{
  "arch": "vit",
  "activation": "geglu",
  "head_dim": 48,
  "bias": "all",
  "mixing": "mixup",
  "loss": "binary_cross_entropy",
  "residual_init": "none",
  "precondition_frequency": 25
}
Rows from block 3, named by matrix and row number. Rows with one number belong to one neuron. Each number is 500 + 50 x the weight over its row's rms, rounded and kept within 0 to 999. All counts start at 0. Numbers have three digits each. After the name is the row's rms in percent of the matrix's.
# gate: MLP gate (model.blocks.3.mlp.gate.weight, 848x320), inputs 214-319
# fc1: MLP up (model.blocks.3.mlp.fc1.weight, 848x320), inputs 214-319
# fc2: MLP down (model.blocks.3.mlp.fc2.weight, 320x848, transposed), outputs 214-319
gate.475 088:479413476383565498475487511488499580467432516514554487506585467531506417441512459528549447516492487467478493470560464499535560440465529563552454535505611531558544437508486455470497608430524438524303574532599540410591518471531455471548535415604495534546514471397526568420468458506481511497486474511527518503542494495510
fc1.475 088:459508526504416451391521560465456474580510562515510501479518406455534543472487413531543548521461490399488549600577471484500526576439518492563565390534485525448451498446549478470517456468451538515466491455525422589505518501542500524502446602613567561583505408525496493470543569484458532544408510536447509490505443471603
fc2.475 090:571492572536501507464481613464462487446475461488456487541493449467485531417506602550465479503540455484456532484470546492517611587455487494509417512564560487438478421469597439453562530452506521503560480450475512562576418466496499524486495539443526568545500527499560565444521488434563551538445586531614443496457507576534
gate.476 089:491489475540443465579498443460449509481545435468458512507449413675478564566493540411510468528466453460469571593544474428491443502422499514521490441521503438499537498542506513484465429477480605515419501472559519518536517475419485385507509503501492468449564502464541424516542537402468573495495485450520561472515440561466
fc1.476 089:391499459521558547454501481598488492464487528497466510524495523441503532464468538620520463511548542527428478450459551577556463530555534584472510582439562522481471543525516464541565470523495539493462478537408437435508450577510479521530492511596486511530503527471548607497587524550422520524596466468606567406521587428552
fc2.476 087:586445463512540585493524526453594487464501501586507538460470545492498525546501431432521397534380489452549580367591455446483537447522437559548547460532523570516441510409382515575436509500521515474457468490519570515554563507580479482463511471466475441457542601506515425587522509534569493529518487509585569415488535491464
gate.477 079:520505479498504472450521501558538497507456467568433475504602465481461464509577500482578511495553547498475435504442529519461392535455455596485486445472518534462452525563472615549495454454525481497449520497485502405540549583538493506461506524599502426619557490477598470461463489424510494550425507463493453448490524480535
fc1.477 080:568504525539511599495532553444488502558409498544545533439602609551478545466416459468526499505395501428504458498485526533535536504532502533512513469514439609462484515578486613593529418571503488439458567542511523424620552536492575514507470418464519487463488433428533527423485472518529451462441504445472589572417468565484
fc2.477 078:405459429452468570544606453448485442460472467552480481495475542482469603538501516507593519436497455494471466552469467578601509411509533574478524508463451517523436534495402577522514536533458477453464522518444495571515475461480507582472525529411457472424491486536605481512424403484394462550443451559464457549495477444371
gate.478 115:419489478441523522493428545527504466478509506499597422504472405489441576518615523512470459408552550554585467533442544509541537488453528443545525529473421502578535471551497453535547443515468494409477452427437459529508524453506513482467496581451519573551523591486473494539432457504523483548469544525486529560489455456525
fc1.478 111:510497495438459496488551459514519481607480505478420491504536558590600450513402476462559520512478514472418537458534413494549495482499460576487465499535484605489470492454515625379485485518526490535460497491485498465504592497441478507484534474569463528485447387535508506418615511472437452458487490451484471515438517495437
fc2.478 123:554528485506475556565552549539437499494502527477527528517543566441547564517475523550469444476513498553507496537534473558574505465561590470513521504450551453454499475543430510495454591555584490503598593444463461476507481556496482440391494496601541512511543525476420499546529448440560344514425527489530515489569515501450
gate.479 091:471558577497464395439505475568496488503486482478594451498507492514463507484512554564515458485501565412512546468500549465469476469463664508544486478500451506501499493531395512487514459530562580588568549470458503510534405576534561535491367422489488531407494536524465472468586530488545478466455492522489531597478530500409
fc1.479 088:432423497403425520475526574497608482412451463536445452451511523469466421442459531554539457586435412512530557553539518445464467462502527482433598534533519410495506474569510551445504463520503500388470534538439507520501544532411545458513487522465522574509467486500514536467470615452452552477454523570553628512528469481473
fc2.479 084:453548573537509507570464509445514574466417507481469510477619522518499486364607455505548434520441453539523433546474492478532548521583432516475626455591496455549562522559450476434418388526562509513477546542462462454612498441497503543499371624485500553502568499540423482505502567526474549448386511535466478462418531436516
gate.480 084:562499517435502617547562442485451494555478450399474481478449437500533566582494488514466510633498564470541430427430426625456438488507563444443591537525508496430533484468534490542517595491514538458512549477433539553584504420492545544559455595481496503538475518485467549487442431505494484449465442442500451493530448505476
fc1.480 099:478476524488497502512465493488571483546493481493531544621562474475481614499458535462525563455530507527408501444554523467481535595387516510595401477447567469537487654550494512559458542501553444495463498531520406453477509605523454450489508393478556489482549531484546454486550622460494499432530530563511531486591511498481
fc2.480 098:529494487554451521492501426537441512508523462536465415554500536443505489420563527422523508545553484524522621509550528604517527610591476465439561484360528452493548505485517543575463565503616516526466472471539526504492482469586515548588461502577423454429452535575397453498545505568478523536463521571481450447502508486538
gate.481 074:493451421471481527441551543459498457442565596533492433541604522472467491500457342438512377498508513508471540417535438537526478475351471520517505488518533496425506457480543572463434530468467512433466543503567427457518554491508461508560496457521491482475493537460513533537594479487490448470438467515490485459504484451470
fc1.481 084:605554479544564525572448463531491572479541482410461536429525517459435508520564483453496451535577461481440513539554561468462534386438506573490539391458558538487489437429542588513423444563603544456461553523450507596488476499539457471576561399485499486445502597457457565520493532539575514455397516460548459488401584550481
fc2.481 079:519540533505576532456502427537442542542451548544492537499457481519421427542530467453425434412489567490579555518484583476537524488544470549486500427567565477420551457492452476410476508542469623487490492561523488434509559562486476444496500382475425459489451526456471545575595447497495487489565518465434473521470491444562
gate.482 079:442539538548548501406412496547617504392489482545413421514365432489462544524510528514598482429488588582533387463535464470539483510491441479554500504477475568461558539495542541640499447426474509491518508430385498501531498513507586551478510518441573492468490571553587428472560477530540479475480441605520501503499547453410
fc1.482 085:444561504432452500528488497471447585481490423565394494440570399439482427517585523502549543466465530499540490493464588460463523441505495505546494482542433449532465477480502507513513468484486483392530549568475560513473370484575621494472534554538476476447582582528552440535608436493488521491566452564519547410536507484465
fc2.482 084:526533467435419583493464612474518543531464480440527496489650459541541574410543516514592503534482468426428429483487536405474409495505525564467502522554490544482489475473543476439457470459586483508470420550480468554481517488548458574486489511467413473483580406411533441554549595418491569377538532517567461488515460493464
gate.483 087:509482556512506534452553525462443451453435449553561487559516449476502511428579472473564510502461556443470485506505505433470470530518565490546493471639530464564597449454476496395490512514518488444515428444480370512555516516575561493474498530488615537570619535564524534459456626537523432649599486511491436439481447548537
fc1.483 089:619613521457471462415569440506403408542442502514528455538495438465535492497454531462486468559564539548468490618477548475476425485458538537488442480444583529499496477544444438505528520501472570578489454522540481500512534440449499505442523521460605547515567495505503529508459551505439434561544545461535426662476519464575
fc2.483 086:461539542435501415519526474481481564571489465463488417491432426527552481538528391546478412542584529400492460575489423513451505504472511404482472453457580556487536487455528571557478625470498471539513482481527522367505490465476561458501537463594496539510406439515503478546435476513544462493520494479586633552468477503458
gate.484 107:462490536386489487498578380566529494514433499574647440491447535484511481432609525452447509416496524506504554450547565454470416578427524560378535452344466447603398482558441407496473468507530413533372480570432513553542517482523446533571499520564464509464576523537490505534515503425436403588504386516504472479491491437474
fc1.484 099:570484481582496521514428541501478559521499577479433527512426488476484501507462459513589466539437546518568431512454544534509501412550493476520545479581492548478569536495522479510592444570488478497612511465529514450453565556460436418443593469516517417461497511594441539488452539515530591493536555413482536446440568544529
fc2.484 099:511520512509485508399527496505461527533394518445553499553439487589563475365452557488527447415419554466572553552529502504552534554431623392401467531471404540465378518632487491493478492491529457475539464566505465505549531577464390501535462524528474471489529528420467531592498567520531468528488518483527595471456560484503
gate.485 087:470433430522538406506513437489563455479433513499437458543497533506531453532519425547490496493541413498525469544575429512404453450590490485524465488531530567521452518445519521627434430489349552470495478524567462588464496537556487452516570469601427528431485507562512433435466524521467488454502589489431531431480448596411
fc1.485 079:506416557481459544467542509514549504493405505579483414419479458601504511605442428551516523551491538480415532560441456459456469469502567470503523540539508509546475555474458478574484478428562511492460544489514473425491463525429481496383537549588489510485497477546535571424504472394504527492382521562479498568463411588589
fc2.485 087:583490512478399542537533557494556526502455436525492531418526480453517485475467526477566523543520464518467422446478492451489488427470442545502504370443486478509606436418470536517546527521467464579488461440434535526584493473476414435483439435482568421530505479493553456398386487475527555510546470440454501458526545472530
gate.486 092:470523475565532523577400457491447494430492543530545554537516601520532485456567527504490532375538388466409460440519553484552469442535582461480539545467513461498571539466485460521506512539565544547442593556400448440479471538567456506517384494480576437549503505518451480415584541452572514544433512493488535426472488427498
fc1.486 081:550555471606573444510532525542498499471523553491531569423465469394579391433422526419477451448580474512562473515485514479603525504568513533491449529512491500531543530495446557586518450452515659505577443469528558575548451460471574448473442555550526444590435508457449555548426467477483542476502524494558529523510549514496
fc2.486 087:475433456529512489459456558539555629456415563463512543514461476463529551443453406592523572468429488446479449556450494598552423447534429397538483457486476459548480425466501529557526499497503543559506551468553471483502477441471543553584529504473512484540538531537556536436437499566507464466479511409510442609596523493463
gate.487 085:468378538489475415520503547461424481477470530526486488540430425544458378549502464433619450466512543497572596530468470530360361463502462499492519487483422498496461554543498550559449476462562496508518475428505497467529455530520527465511524399539531504390545511477557523424432564512470474466577553566500410516491424521534
fc1.487 086:492522431503509536575497516396493450560525495463439513503462478470477429612440571452435532520510466484502521555387535410541421430457527530508482548463566482498480543502620441484451454508422603537582569481541508515500413585522452521405503492563492574551466486499426450497554442484442429444497492575559410548513525540536
fc2.487 089:482469462472513518487525574539472474469583431511475500555454465596497451533544543458507516552463481543571519492546566551591457511430548491502566496450485533533509471519536580543435566527503454516533495568526539469503463594503482525517499651488432458543514505370473509506495494462635456477548478532535556448533443501549
gate.488 089:462483476447499363549578391535536515455492486652486506575490527498539533446547503462528502495495605507486511466478483447496450495507493523560494541653488552502502460429525420505465513545533495548472568487542528590493480488474527553471470582574549559565477546469492446549517494507479544506549399561538460491499484435437
fc1.488 092:533571460487522574487425520451464494466509493494483493503507493548453552532503534591548488512554434331517497469550526534490444504482510496516546509476476432594515507534438521484578483532516484441479433546522564462392446492533445429491546504403567458435520462483477483404537484492552403518418503457431480517536470529543
fc2.488 093:489516482535529443517477513460579489474501438513454518490464512489449457512498487501399460536624434526440450471477478512508517461422537514516451537371516478518451453488454569507532469569556506546451500460573557542419526614564465510611455581593472447502570478533437460487493478525576462546390538504514578598559523493477
gate.489 086:432543500517503440418489422417400496476554484619544569468471336571490492478519464471494548508471500466478479496490569491537545523514517537441574551569557518508534532578579464560506441523509457431532509500353458620480520493483490480452477543542504507526460548542506545431453491492477526412385511496478534491441482586479
fc1.489 083:465498445423451571527508428487543425502502492460523479486555553485507429556483456531567541467451429496399541519457424468513563459608421472506524470503475415462497422578497462450408502596551539535580497521523380553419487485521512662447540506506460599493506439513386558486468564562543498564505468520435484502396537552511
fc2.489 086:448499478531432500511388536597474498570561503440591433484610497524617433462476498529526460450413552541560546501456587570492479482545485594567474504573462535521535481483561435564502531465515487573490464474444459523469543527512507598406539455505432473526489495523440571452488506448567542596547581460428434552447574525561
gate.490 097:480444432513465486524490548565443477467503487452385559505536549530569550459533493447537559463453523523353569503426487522564482518492564498430478547450509375432421595511466560580470519539491651522462397546524485467486558486477461443473583521495486442552520476439508445436488419417493437455491541466667509420424484436372
fc1.490 111:585584449536481526476457443582562456516508537517544363490436463452505500518554470561433444612513502483467412511470447503450455478470385465522538412536470538501467454417492532527469496474515467501485568491598508500474444505477510430565416420432501506513531543470552606516552496551484496451495437511411501519517611554525
fc2.490 104:519473503470513491482421506503455537517602483450561524495567522535455568485564445569447485395432591412405543397435551464553509492569447494540428478433583460511510416480558499484459450523505517470492505469518412492614519470508416430461543522469570510510578497534558513567501488472429398528478579431656492530502495518505
gate.491 119:597439517487542584519418455488507600541543514458431528497484551522483584458594453554462480552512514551512567546592500436545475523465509529524545490480413379448539500500566488582424391537527404458477461506476400389514515526536515510463490477432439602513465612456528480479434612381465502534456531501511534505520461466469
fc1.491 115:543409486471495573498470492571535576510461487421471513465452466460592494453536500509491496538528612485486548505619548456505457666441466544564527538521379433416427442536546434486433466471477471537463542522551472446489535503524529507478562525420486516562553598431488412456503518392471536477528429510521480436537504493460
fc2.491 106:455524531548480507424448559420475528516537436543561452503556458505551519480407485525549533513544457575534391512494558536476525518592596493512503426536558517479520426515482493488519576547402541561546495557543541588548457466536510509443564480557364462491493427475555499544496423543454492485413538518384561529516437587438
gate.492 126:451423616536466476480537442538442519556517530500489546494469471532532506556465411543541548568513464469396521495528593448452503600498526574455483480534429466442538433584451413441566484608413477389416541504616470530472429469528497543488607510443506528496493578471359489516523439476476499436404527416499560468477549622480
fc1.492 131:507480536475479417469536484478463550617518543447488498518512479489495541593514446514555510561524457443376418586521561469459505528526530556427467486572525402484502473549491452479513489587483493507406489467589450506550407473403466589453562480420424555474494598484328477483560463452504517453448553426439564491479511592474
fc2.492 121:494539550470505619507508516398577444463462463556499383465511563516527440542524558495496552521397516507510406577586480505522577546491504454456417560539452572574517544528531511532479499407574508469504508457492420540532508571533542470493517527530516457623580400581486552457513474435472514589497480488555486528503444544638
gate.493 089:405534645567495554485462533573431463461575486474425514478542503546510556458550488483499510473477528499496564449474553611549528450567573598448520423560483511416449503555498368479476533427573435516480523429370479590502468520481573451458505364478511550577551504582596398528479430527507499468504567473557627489539537604585
fc1.493 088:528539473470511421475526538563631438475573451645555471539486431347531436437507473476543506540534509506543523554511547471490453534531548443499541422472558490483433511495482511497385510474463456438581577537450445525547497520505504460544504539505477499493439559464539534476491498481572589570441543570521512537541561399488
fc2.493 082:451485476530506507492539508507463516490495494532483472447527476520524521539529482447513476551462503505607554495513551504506510547558463533573401491489517492477483477516455482495404535497465485482483401430594487537446485457538413475515390596603497475392487555574503470603585483491486463537485494472444471552568470537481
gate.494 119:424481522510439450438511419477541603519500501475497461500572558486595427433511448485519529542506525572509532613533557537513468474508421498463541463585501431458503530536561463509553513575530521501554543488579527470414474546512599523506512439437520471497480488492496518507571444424549529500509477492407458487477456547438
fc1.494 125:547487492585499560471451541514483440560504495517532476524467463513465496510419538506447439458514461479505472488409469467460573538481526518534488574369517556535537443461456554476487404435478529566442437488360443485535552426494444517572464583550481544494522494473430445542531574596492491543486517554550544561490556455551
fc2.494 140:498563472555436461461445416455544579529508494458438475528491531570602425471521435462503512560469572519491473592529534520535462434478549482432585535540544374546550524533513550493489568550482470518527472556524452496520442479511591584560580534565608523514482538524479566462464420503464498515451555452465406455484496512439
gate.495 092:496476524425510472426465504486510536504510421510499545537467504475477533454406445569501600553558558472533510485467517507477552477524610525517543464536572568508515400502524514514481418504496497414577557473500475516460497563521455464543512475477520568418543482494581542631499469597500436434436540483585485419554430530504
fc1.495 089:554528589537535599504541425538491539545444579526533486468505482507457529489561549497530496506476562500502525532444508537494532473585502546483481566454467473469559566533502519496478554517625508511501439593510534524372491435442572574540487563581356489492445489419477543482517478507625479437496606400482599503429530473404
fc2.495 089:555420538520488513583460502521517415599472524584598485474470566420390417498485444463486552446440496483513494518496465448589568454525473447433619493552561512528533475527547441500559556543578534527478542505505436486505524457500576436485472497537441575477530469477555407487468481470467430517525431542482571532669474507534
gate.496 093:539465500549515504534464477489508516518442516551551513486552531461591497442584508498513550533470501459481510486458491503579545407563489503460543415553503436418570549569582447458555479474499535499564608412564409476594461513503433427478486498485530513478557480545556537486495509398407425454533583519465442439527580543439
fc1.496 102:483491550575462534553576479485524584477494491526485554510539579472482538542514449530413520474439467429459519477437499490437538464527507362503463474616441464518531418439526514538520365509511534496403567573639411518473424512492453468489433523504513488490582555530530479570483483423459526521470550393521513502461526561521
fc2.496 096:508443496523488460521505446406495488460458545571512548511429443501545540484442464556524566489471578452476547500429520524459471524535486621528557525436501551464642503486440524450480613480478478441465458570533609557567458521493478559466546447482490492501429498616534477425472538571474546521382489483446459511607477479520
gate.538 119:539559591407588488486469577510434529528365568479548443460477514442493536532549497494547370472510473377476487508478601495444523432427508538563536556503449474498520428480460564476459526544456513572477431478591462544440524496481444421504550525519515418507515503489600460444507580492553491602507531497465539446392533551491
fc1.538 118:416494468497489496564499470491544499542609499541493558421459511472491466566422558452453492458533563644492512488543461573457506579553480507522448433530588561513455520497444502462518512582508384480486528505476504512495483358527540606542457440481555522497575473560404544557492492500504479481474503523463513460574446350503
fc2.538 104:669503466608550476449558494492420487585519487524478527589506481464559491560513518488530500603508575485528526399450531493582538667498465466485529475561563518519481481545573451469525470446504568466585578445524467394467498438389478491545543515409432411410534451436533498481497457392504600522549508429533489541512440499482
gate.539 086:511493568594422478523465531555485540452582408503556504617506424566493479515462418525569521502477494448519569557460555537454477406480471561468513547498460576448443455462386513402478601515477572464577422522449519480374553583526500462486459518546481440517510445527571516469521458488546515548569499439443519512520475539523
fc1.539 088:497513536545462576550517529429544487503533519509507571492594422508461543491495495484471482526547392577476458485559386528468440550516499555477544460516501568452572514585449547504534561538518558477474527503484569529384353518490370540543571445507494520531520420479473433494462483458451448492451446476544549439410624503556
fc2.539 092:434428522420502584433604553557534594536510504512569368536550468614642514583432431591532470577509497536438468534539445538466500397501448476518573540482506559462576554486496488418553477486525602556435591476573447466494457507532437377530461509480536467553435574505506417527482468509529532397502486420528511473487478531461
gate.540 104:442514550472452486397457516518544510468547522417508532564455504467427510560519478458477440588553551408481649469528534577470590497525489474405494485467528481553559494524504496616419529412494470470520510417516468592534545499516525516473470496493570441477493501456562550517539595452555410512516497509412390478514437490569
fc1.540 100:484620446396401525430438484547482526539530486453490489491439420455417461520441484504453542487549606553502571526565592510433615488517490503469457461447522456472534472512447518506401548589402522496454434468472541634437482558487532506530439491527552544538419493488534480529553568387429548426506507507381520515436541504488
fc2.540 110:513455518499518455581487455508552434541551526534453500427404446548454460475546518486515532543451452503526503412479516464470447479422394468471522435504520506458480572491495534427474480466517521433492507501510357422491515583451496418435489533507454420449531524564530516412582545479522630421441514497413553586479428533508
gate.541 117:472514563534589613499533499583525544454522534534391569473511425482507424525498495459524479578520471566430561492468474485529534471481506499531346523492570470512510533482410533462489552574564466528457511508453466451441528473503461521481554528505547497476502550523560455435536550445500523487515611386522563563505450480475
fc1.541 106:547440462507491477536493546483522420579543490615602494430461562474481565505587509521512468519574570493482576489544551490501508581578477510446515430540492518540607439475502587481445570494447491454568488447519540517581552486515540576467549472510522478531516468557521447477469533500495442524550484595536502458537423537592
fc2.541 113:519550507516469494447505476527600632537416495551514464555503566463573481523533511484540522516480515525474479435405447544529466547558496435448509442467486551536519490479453520448535587498514503504523564518569578492494520387509549416540499617539482544494533454562543530462575508531526573444625508542512519628566432521425
gate.542 100:544498408498457545510464437512599454533644501494482349497528520481484491461529493532483513479540458494490522461414433494504546529527509426472540524484523485506499574514603487428559563381470478512501473426402451493509437447520439557608588501447475485461477441492542529460541534514535490482347488514557516511476486484419
fc1.542 108:444508466573494540452493498423523546503498433564537584475407575441477357505398584519490456500577465500504528556499481472503589504512505463529570467539610465488512428451601486571504448497514438451487540502548429593475440467421491451485503471598584548541496500544376420457551483460445420494524509511510511475593498418422
fc2.542 109:510488572552512526450463499510434523515457490455475592454403474445383527560468535510505504391562490450535583516524471512455499434449455410479477502500461576563498488492627481519414494465570481462493455497528458457446487524480569515443453563488376551486480569474456544538527518442532540556519527413508498538533444588530
gate.543 082:477570426559477538485435472545419594476542539499495493509548503446481472493466434511478482528448427396529541541597484533460442531484504516503370402507516567475490583511424482533382526521506504643577538547430470548473456476504538483543427424482516557440470489501476432550590502465568471437501489513461573434571494539513
fc1.543 090:435460528394503503550542514453462606454487495506361506538518495501579387527479445494488561511477512426440538491650586488537486546457418533395443539524545522505520558513421468582376542532544505487420568524417497506492575508519420532484506489613455518487470449512500524518539480479496590460461441480493414399512472483544
fc2.543 091:490472550541507478520486509421514604479524509561542453450516550513423440558492494490495463439560462505533522488516482514439458568420460487416516504464620422512561545480473501542469462527545551568510487477488462527550450472433486492534482525447437474463566553417536506452462586476441502451405476552481433473529461466447
gate.544 083:495524518544554491498443485544494465452427505514364485438518451494538612440523510437546419474470492487443491530499458386488551594435521531546499478489560572511457444532524392579495475552467572471492441417445443505542469484574507481403527449557575481465429514533454486466534456502394518540485509558460517493476516543459
fc1.544 088:462451560516576544447540529532418487491541479513504536478505429518503435537472575506487364487496517519473572503510443508512462486547581456638523492459476443520506569484521548443557433456538441454468572458598424562506517529420564536585485511582533437471557570503511548482520550465496511485442502518475513495447394529460
fc2.544 090:323503511456487556433524519368611445511466574583525499495488484598436536556543532442505569457475508406516430563477502552520480423512532422414483487437540569433455483489472461633582512513437519513574517469599500475505471518478520468447536568482460478489447526470512467545550443476513515529521521605535518441603580425433
gate.545 117:512578393488475402513529439438418413489497565533481499452466535519486494465495609499433475486542581491493515511617538414535573525589574513555431499420483568483504511472578488502523442531497438556576504440565481453503445560448375577571499540513392548514509491543491475571535451514526420513594501461500580595469482500520
fc1.545 118:528434522574443431469528613519471461501534477420523469493559523558520513518489480453585632423427496464555553443422569462381512451428518564500537486450512580537523484517505606456486417543549525476471525460433504519475490508503498580542501554531509494428585529494552452519472540574499473557504492510417526494546493489440
fc2.545 126:538523508437550563495443443440610445447455501554467463555508408466581518604468545513428444541438471441482366442502457520540459607569454514449458510473422452549579529443514497506549519421462448512539558416471479463520498597466438555460488481549396578442489463499539548551543431461371534487514448532444573532487481469519
gate.546 109:518510540493495476499472516501462692476536550459455527516536425439499499457494456482489449460440583554471532533525555506470447540461538574597507547474635532481472426442504415516549562520484481488536488455473424563532533569533585515458493398470523388483546587517520432510543562529506400482559460504476543559462512450383
fc1.546 116:406528461521443517525511540519532568447527506490468438376553524502497440535480539536524494512398437488505483531522473502514440437393539580502492353470549515441469491524549499427434553519499499485595474508496493485498509527497525607457521488423539433484464526499427546503510465571542403516548465508531462499493503562553
fc2.546 123:488491526459555513455501538513460508497505523488386506462538555549557604552493499462490499540505538500559472380520461436439557417512594442534528511602562515433469489498500543541554383528545534445529457462510494507471532450594500419535606556584544548473513494450524445586457600510523502433455571442573491463477432497485
gate.547 088:527534531455503492542464532440542469503414534518554465422477565465384459479395542521462599538481498484458499498518485485548545483522429510636580563466478428560466569550563606410539493554472421397531576484504486481559587509387459521538445434495499488396414551542508595461522444526502491514504503462516474430456462554540
fc1.547 090:492456523599432446502456500537531500445509547503550506501466444460516462545550416540532401477499550494536525498530548461465506637482540511550461499514461525494481488562487550537513495506566497597449451527496578497510604493518447392540570507439571442475598529494461390492505496481589529522445582427526522589544456536511
fc2.547 092:509595481581465457451493434464531554396453492485474508507473504598463509526412404571451470547518418525575490508466505525564532476563581395510566459458503418536429427434480553618464517461585417505472532464565533548449486503554477491613485472474560477506458458507482509382435481557547390575452505500484483539481518523547
gate.548 108:450494522424481471527488479524514455464608592468507530570447505456494484563596572524462529408472535503534576483527559441494532508484516538561483467473480404549647531522465622546494510504541495526495521497481496546528455465476454505554429469497610513559532462482437402506544492473516573484596516544455592476502549522456
fc1.548 112:588505429533447601515448537457475593503477470509452405475555545480488520488482469550493466498459451527412411517417480605485400460464501513404577520553534605481419412486548474514526531554572447384462446549560525501561462520537588460430551491511498442518580472541555592460544450440504546538495486446508448549441445484430
fc2.548 119:549471562456595418574484542469493496515542554450504537458547524508446483543434444549528507521498570495458530464525542519471585430538454408567590525506538515584552467582454596552510578457519467514545561485458504508523475470461470482570574487537443523530523474519523568481523490478579502489460539567512514457526543496476
gate.549 112:409590551479386463506493504585559544456483528551429468461486508471522465605438592472501464477491571465527576508543562450463571526528417453493586509451428517457456562609511447495476546454496472467398482499405606482488531517521523487455489538576490456501504520602448423483596461441542576509479428503450478467489512499532
fc1.549 097:558478426513572556424496504534482447503539535467569514554471513509518506528516523569445535546449442594499509498454479510557514547560511544479451554634506455513494443384587518410484456526479546487646535469563463528513553448492470429567529468439559488407538537471564547415485551554559496576479560405514485433555516484525
fc2.549 109:419551488482439492498563504540544487480597514458485545490497547444507489544456493438480517434587568510606553503534563568435490522425489458439576538423469545547490466433437544506580496530492473589455578493465490466533532536531455503565511574509443500551449429468470491478579501493433505594452425486522458481482480481486
gate.550 112:447559479468495545519456562508548516425524489511468528498510575471454521467472533422561565549463542581495564454542523507560507562497480497481404514503544475526400514586555502505522479526544540470476614405418521520483592416435608421489478447434509484453435460526503510551483469439514444476550576545541479484492534471467
fc1.550 107:510515540499484519452558547480446489518545537508540467567480500493440498572511497529459520454460465530538484440488444445529468444455462491471426500499532479434420528447466385526516464444474504505448525497458422411459551569421487470449460423497606496485576538503520434505516570438522450465562539519462432460532456523501
fc2.550 100:532530431464503506598458510540524566561487538589526471445441529559495551539493553535584513487451526439406547610525480513483549456428412536507505583622436595486518600497506544459505496441526458500573514454499510448464557497449529474412563426557551458463482628426547544480526470511523521564421541556392520427450468487499
gate.551 126:556564584606428396518503470440480501581543501398463462578509475493476635450508474504534485454439469421420470526595573468487507584492597505420498534579501515499556508486570523541504593526497472437469490593514443527530459510506435575529488546497467496523566556562523492559516534474402488504534476490492420567546415433510
fc1.551 119:555573517498385545576495525455457502505452551432384560548495442574471566431456518421493524485508522501515470541655474515448490531555541523514518485583548545503549472516481393496492516600446493508540576507523468480528497491437407477587515501521473445580494568509505461535507474526521514544517464389466456504545365460465
fc2.551 124:568463362455568513398493456578514520532472564443545546666505569478557459498433588477552429528487498501504550508470505559528494564475522499527532569557552406500481451487490431564528483578431521513429520501480463599461565428513572468529561574466488425482521551543574507403469486508471548466481502500519507482552450550460
gate.552 098:461464464472530478428531521539528437491422472544499459664501441484466610531421519421553563601542535510549408492580529489515506498576489552509539506544455442389445414507466502474512506430609475487480514478501495502535505436443495432487464565472519568495486467437522453488485532562464493411570518498497474447501584483519
fc1.552 099:640551498477425492582527415535464566522490560567422564446434510494575433379557553609463455465470597503490494458536578466463463510532534444373440508443478531471435517478406489467480480500440491504604549484427545625524565441632582505573541510499490524439436482436564546574500503442509541515430460504490492425473406506431
fc2.552 105:523515418509416559534503487508451553510440510559472447456532496399570421445482530461560527529510509530473406497521493461482495538462463576514430499510520500540531419538494631431588573441459442538529512387479508499448434548435547450460474477481585480491442468614441382452461619442595562434539521572515549521518486494408
gate.553 091:494493445492452480449557426479457548536527495467515510437506478407478522470502550541490561477540452420472559502443468445525448520430511450473451514597485523487566482531466456428496443458596507537523470481466422602528440555541467472522497476503503494439484516541597462428577543474571494421469512504522588460505471436487
fc1.553 084:484464448525516496535490584469533486486553428439355485544504444494408480578517488537580507384522537482526495546545424539451440510416563472489553467513450440513449499541428482507464483476548457464500483488458592533639530514482569472495440573425495500503507358392427429446542426424446425464382464461510505548583566531457
fc2.553 085:439481465492572503477566520495533573413550417416544566575509360452568527485496481529513491404494463527476492482530482485609556558462473450506536432553439465550435418495489549510457345552447555466498466601528598454549541499505533429502428513517460551512495537429404445489497530465509566469540513535446511515441528473496
gate.554 114:470581456503434460429573507508469476527501538511446460452482560512516563609439477557539583452636451576499518483457514470470521508426511514509544446496476518404424471475545564540502516485413509590469489494506474482511538533495518495506480492442497529537517453438521507520473507426414481407633561582469527451529501500500
fc1.554 104:439381483457482464545545371456507555466511527493533519416563553412476498464565514432452491431476495537520550465423409502466483545518465473602473472508449495524518576492551468518516492552554490467568463452496448528591435519460511398467450461485439468541532519485533439421475477494510441562422421473562438484534474510446
fc2.554 107:484431553447503526588499545503497523447526480485533456480463452415593441512480499506562535465548529521456471604450497567533570609459522572508579464413469566524461441560488388579475433515474456575516498518462439520483503581461491461445471442501490513563480473511512482493525484473440483502587454431597549481588544441485
gate.555 104:450532520475442594475421484434466467523523561505537466456494512450541493389540476539569543507549565646469428551451318515546397500461559463530478503520521419515463495506498536539487409466476505492593517475440497517531471539457525493482527489508534472453522523486535479519576485460438481501409576489505566580445537372533
fc1.555 104:533420507540471490513560492502523460496541341467550459455576478614468510559445519415497495508461462485510554508557596418464580526572527516557552525468503480521504505396535405530539538434521489514452524529545439553512511502564473461560457414529522425546442428570478523520438460496525460524588537454530447498591485599423
fc2.555 111:503478595520450543467525497456539504599507433529508434469501515534546565469422517533415575421534430569531465531477517485473538560575532512474508458458537497478518539531506424482532448594552606405532470455484481523450485487574496553566539438524534583456476634519430469526476478547466514419429525527504585499481505495485
gate.556 100:517564515524474515531512563521563601455466427465541493476591536463497522450526510422525578605464544549506606490559490504463488570484488527489505398493503559499501529527459517521405503527591580434506606441480495563428526454553445472548403576472504517499426521514539493465441425520538425516523470439428459495525465552524
fc1.556 095:560502515541516525512507479485496447472541429493499509528524516486570472579621481389562432625471589484383415457484475418443559523506452453461518526609549495490517599452467503437546536481494433563505451459599445456430568473447432481407428407449464566500533529475472581497552452518577457515529544522430496464496450524483
fc2.556 091:558433472482466532529514619507460434449579503431455574556581490449501568522547502439452445565472516408532434540506457473518495501470483544417494507518489482538520454521497451456490476427476555466484467501529402560481526474491517512535539429551514531533584494502473484566590503505593396523551440476472563481440515452347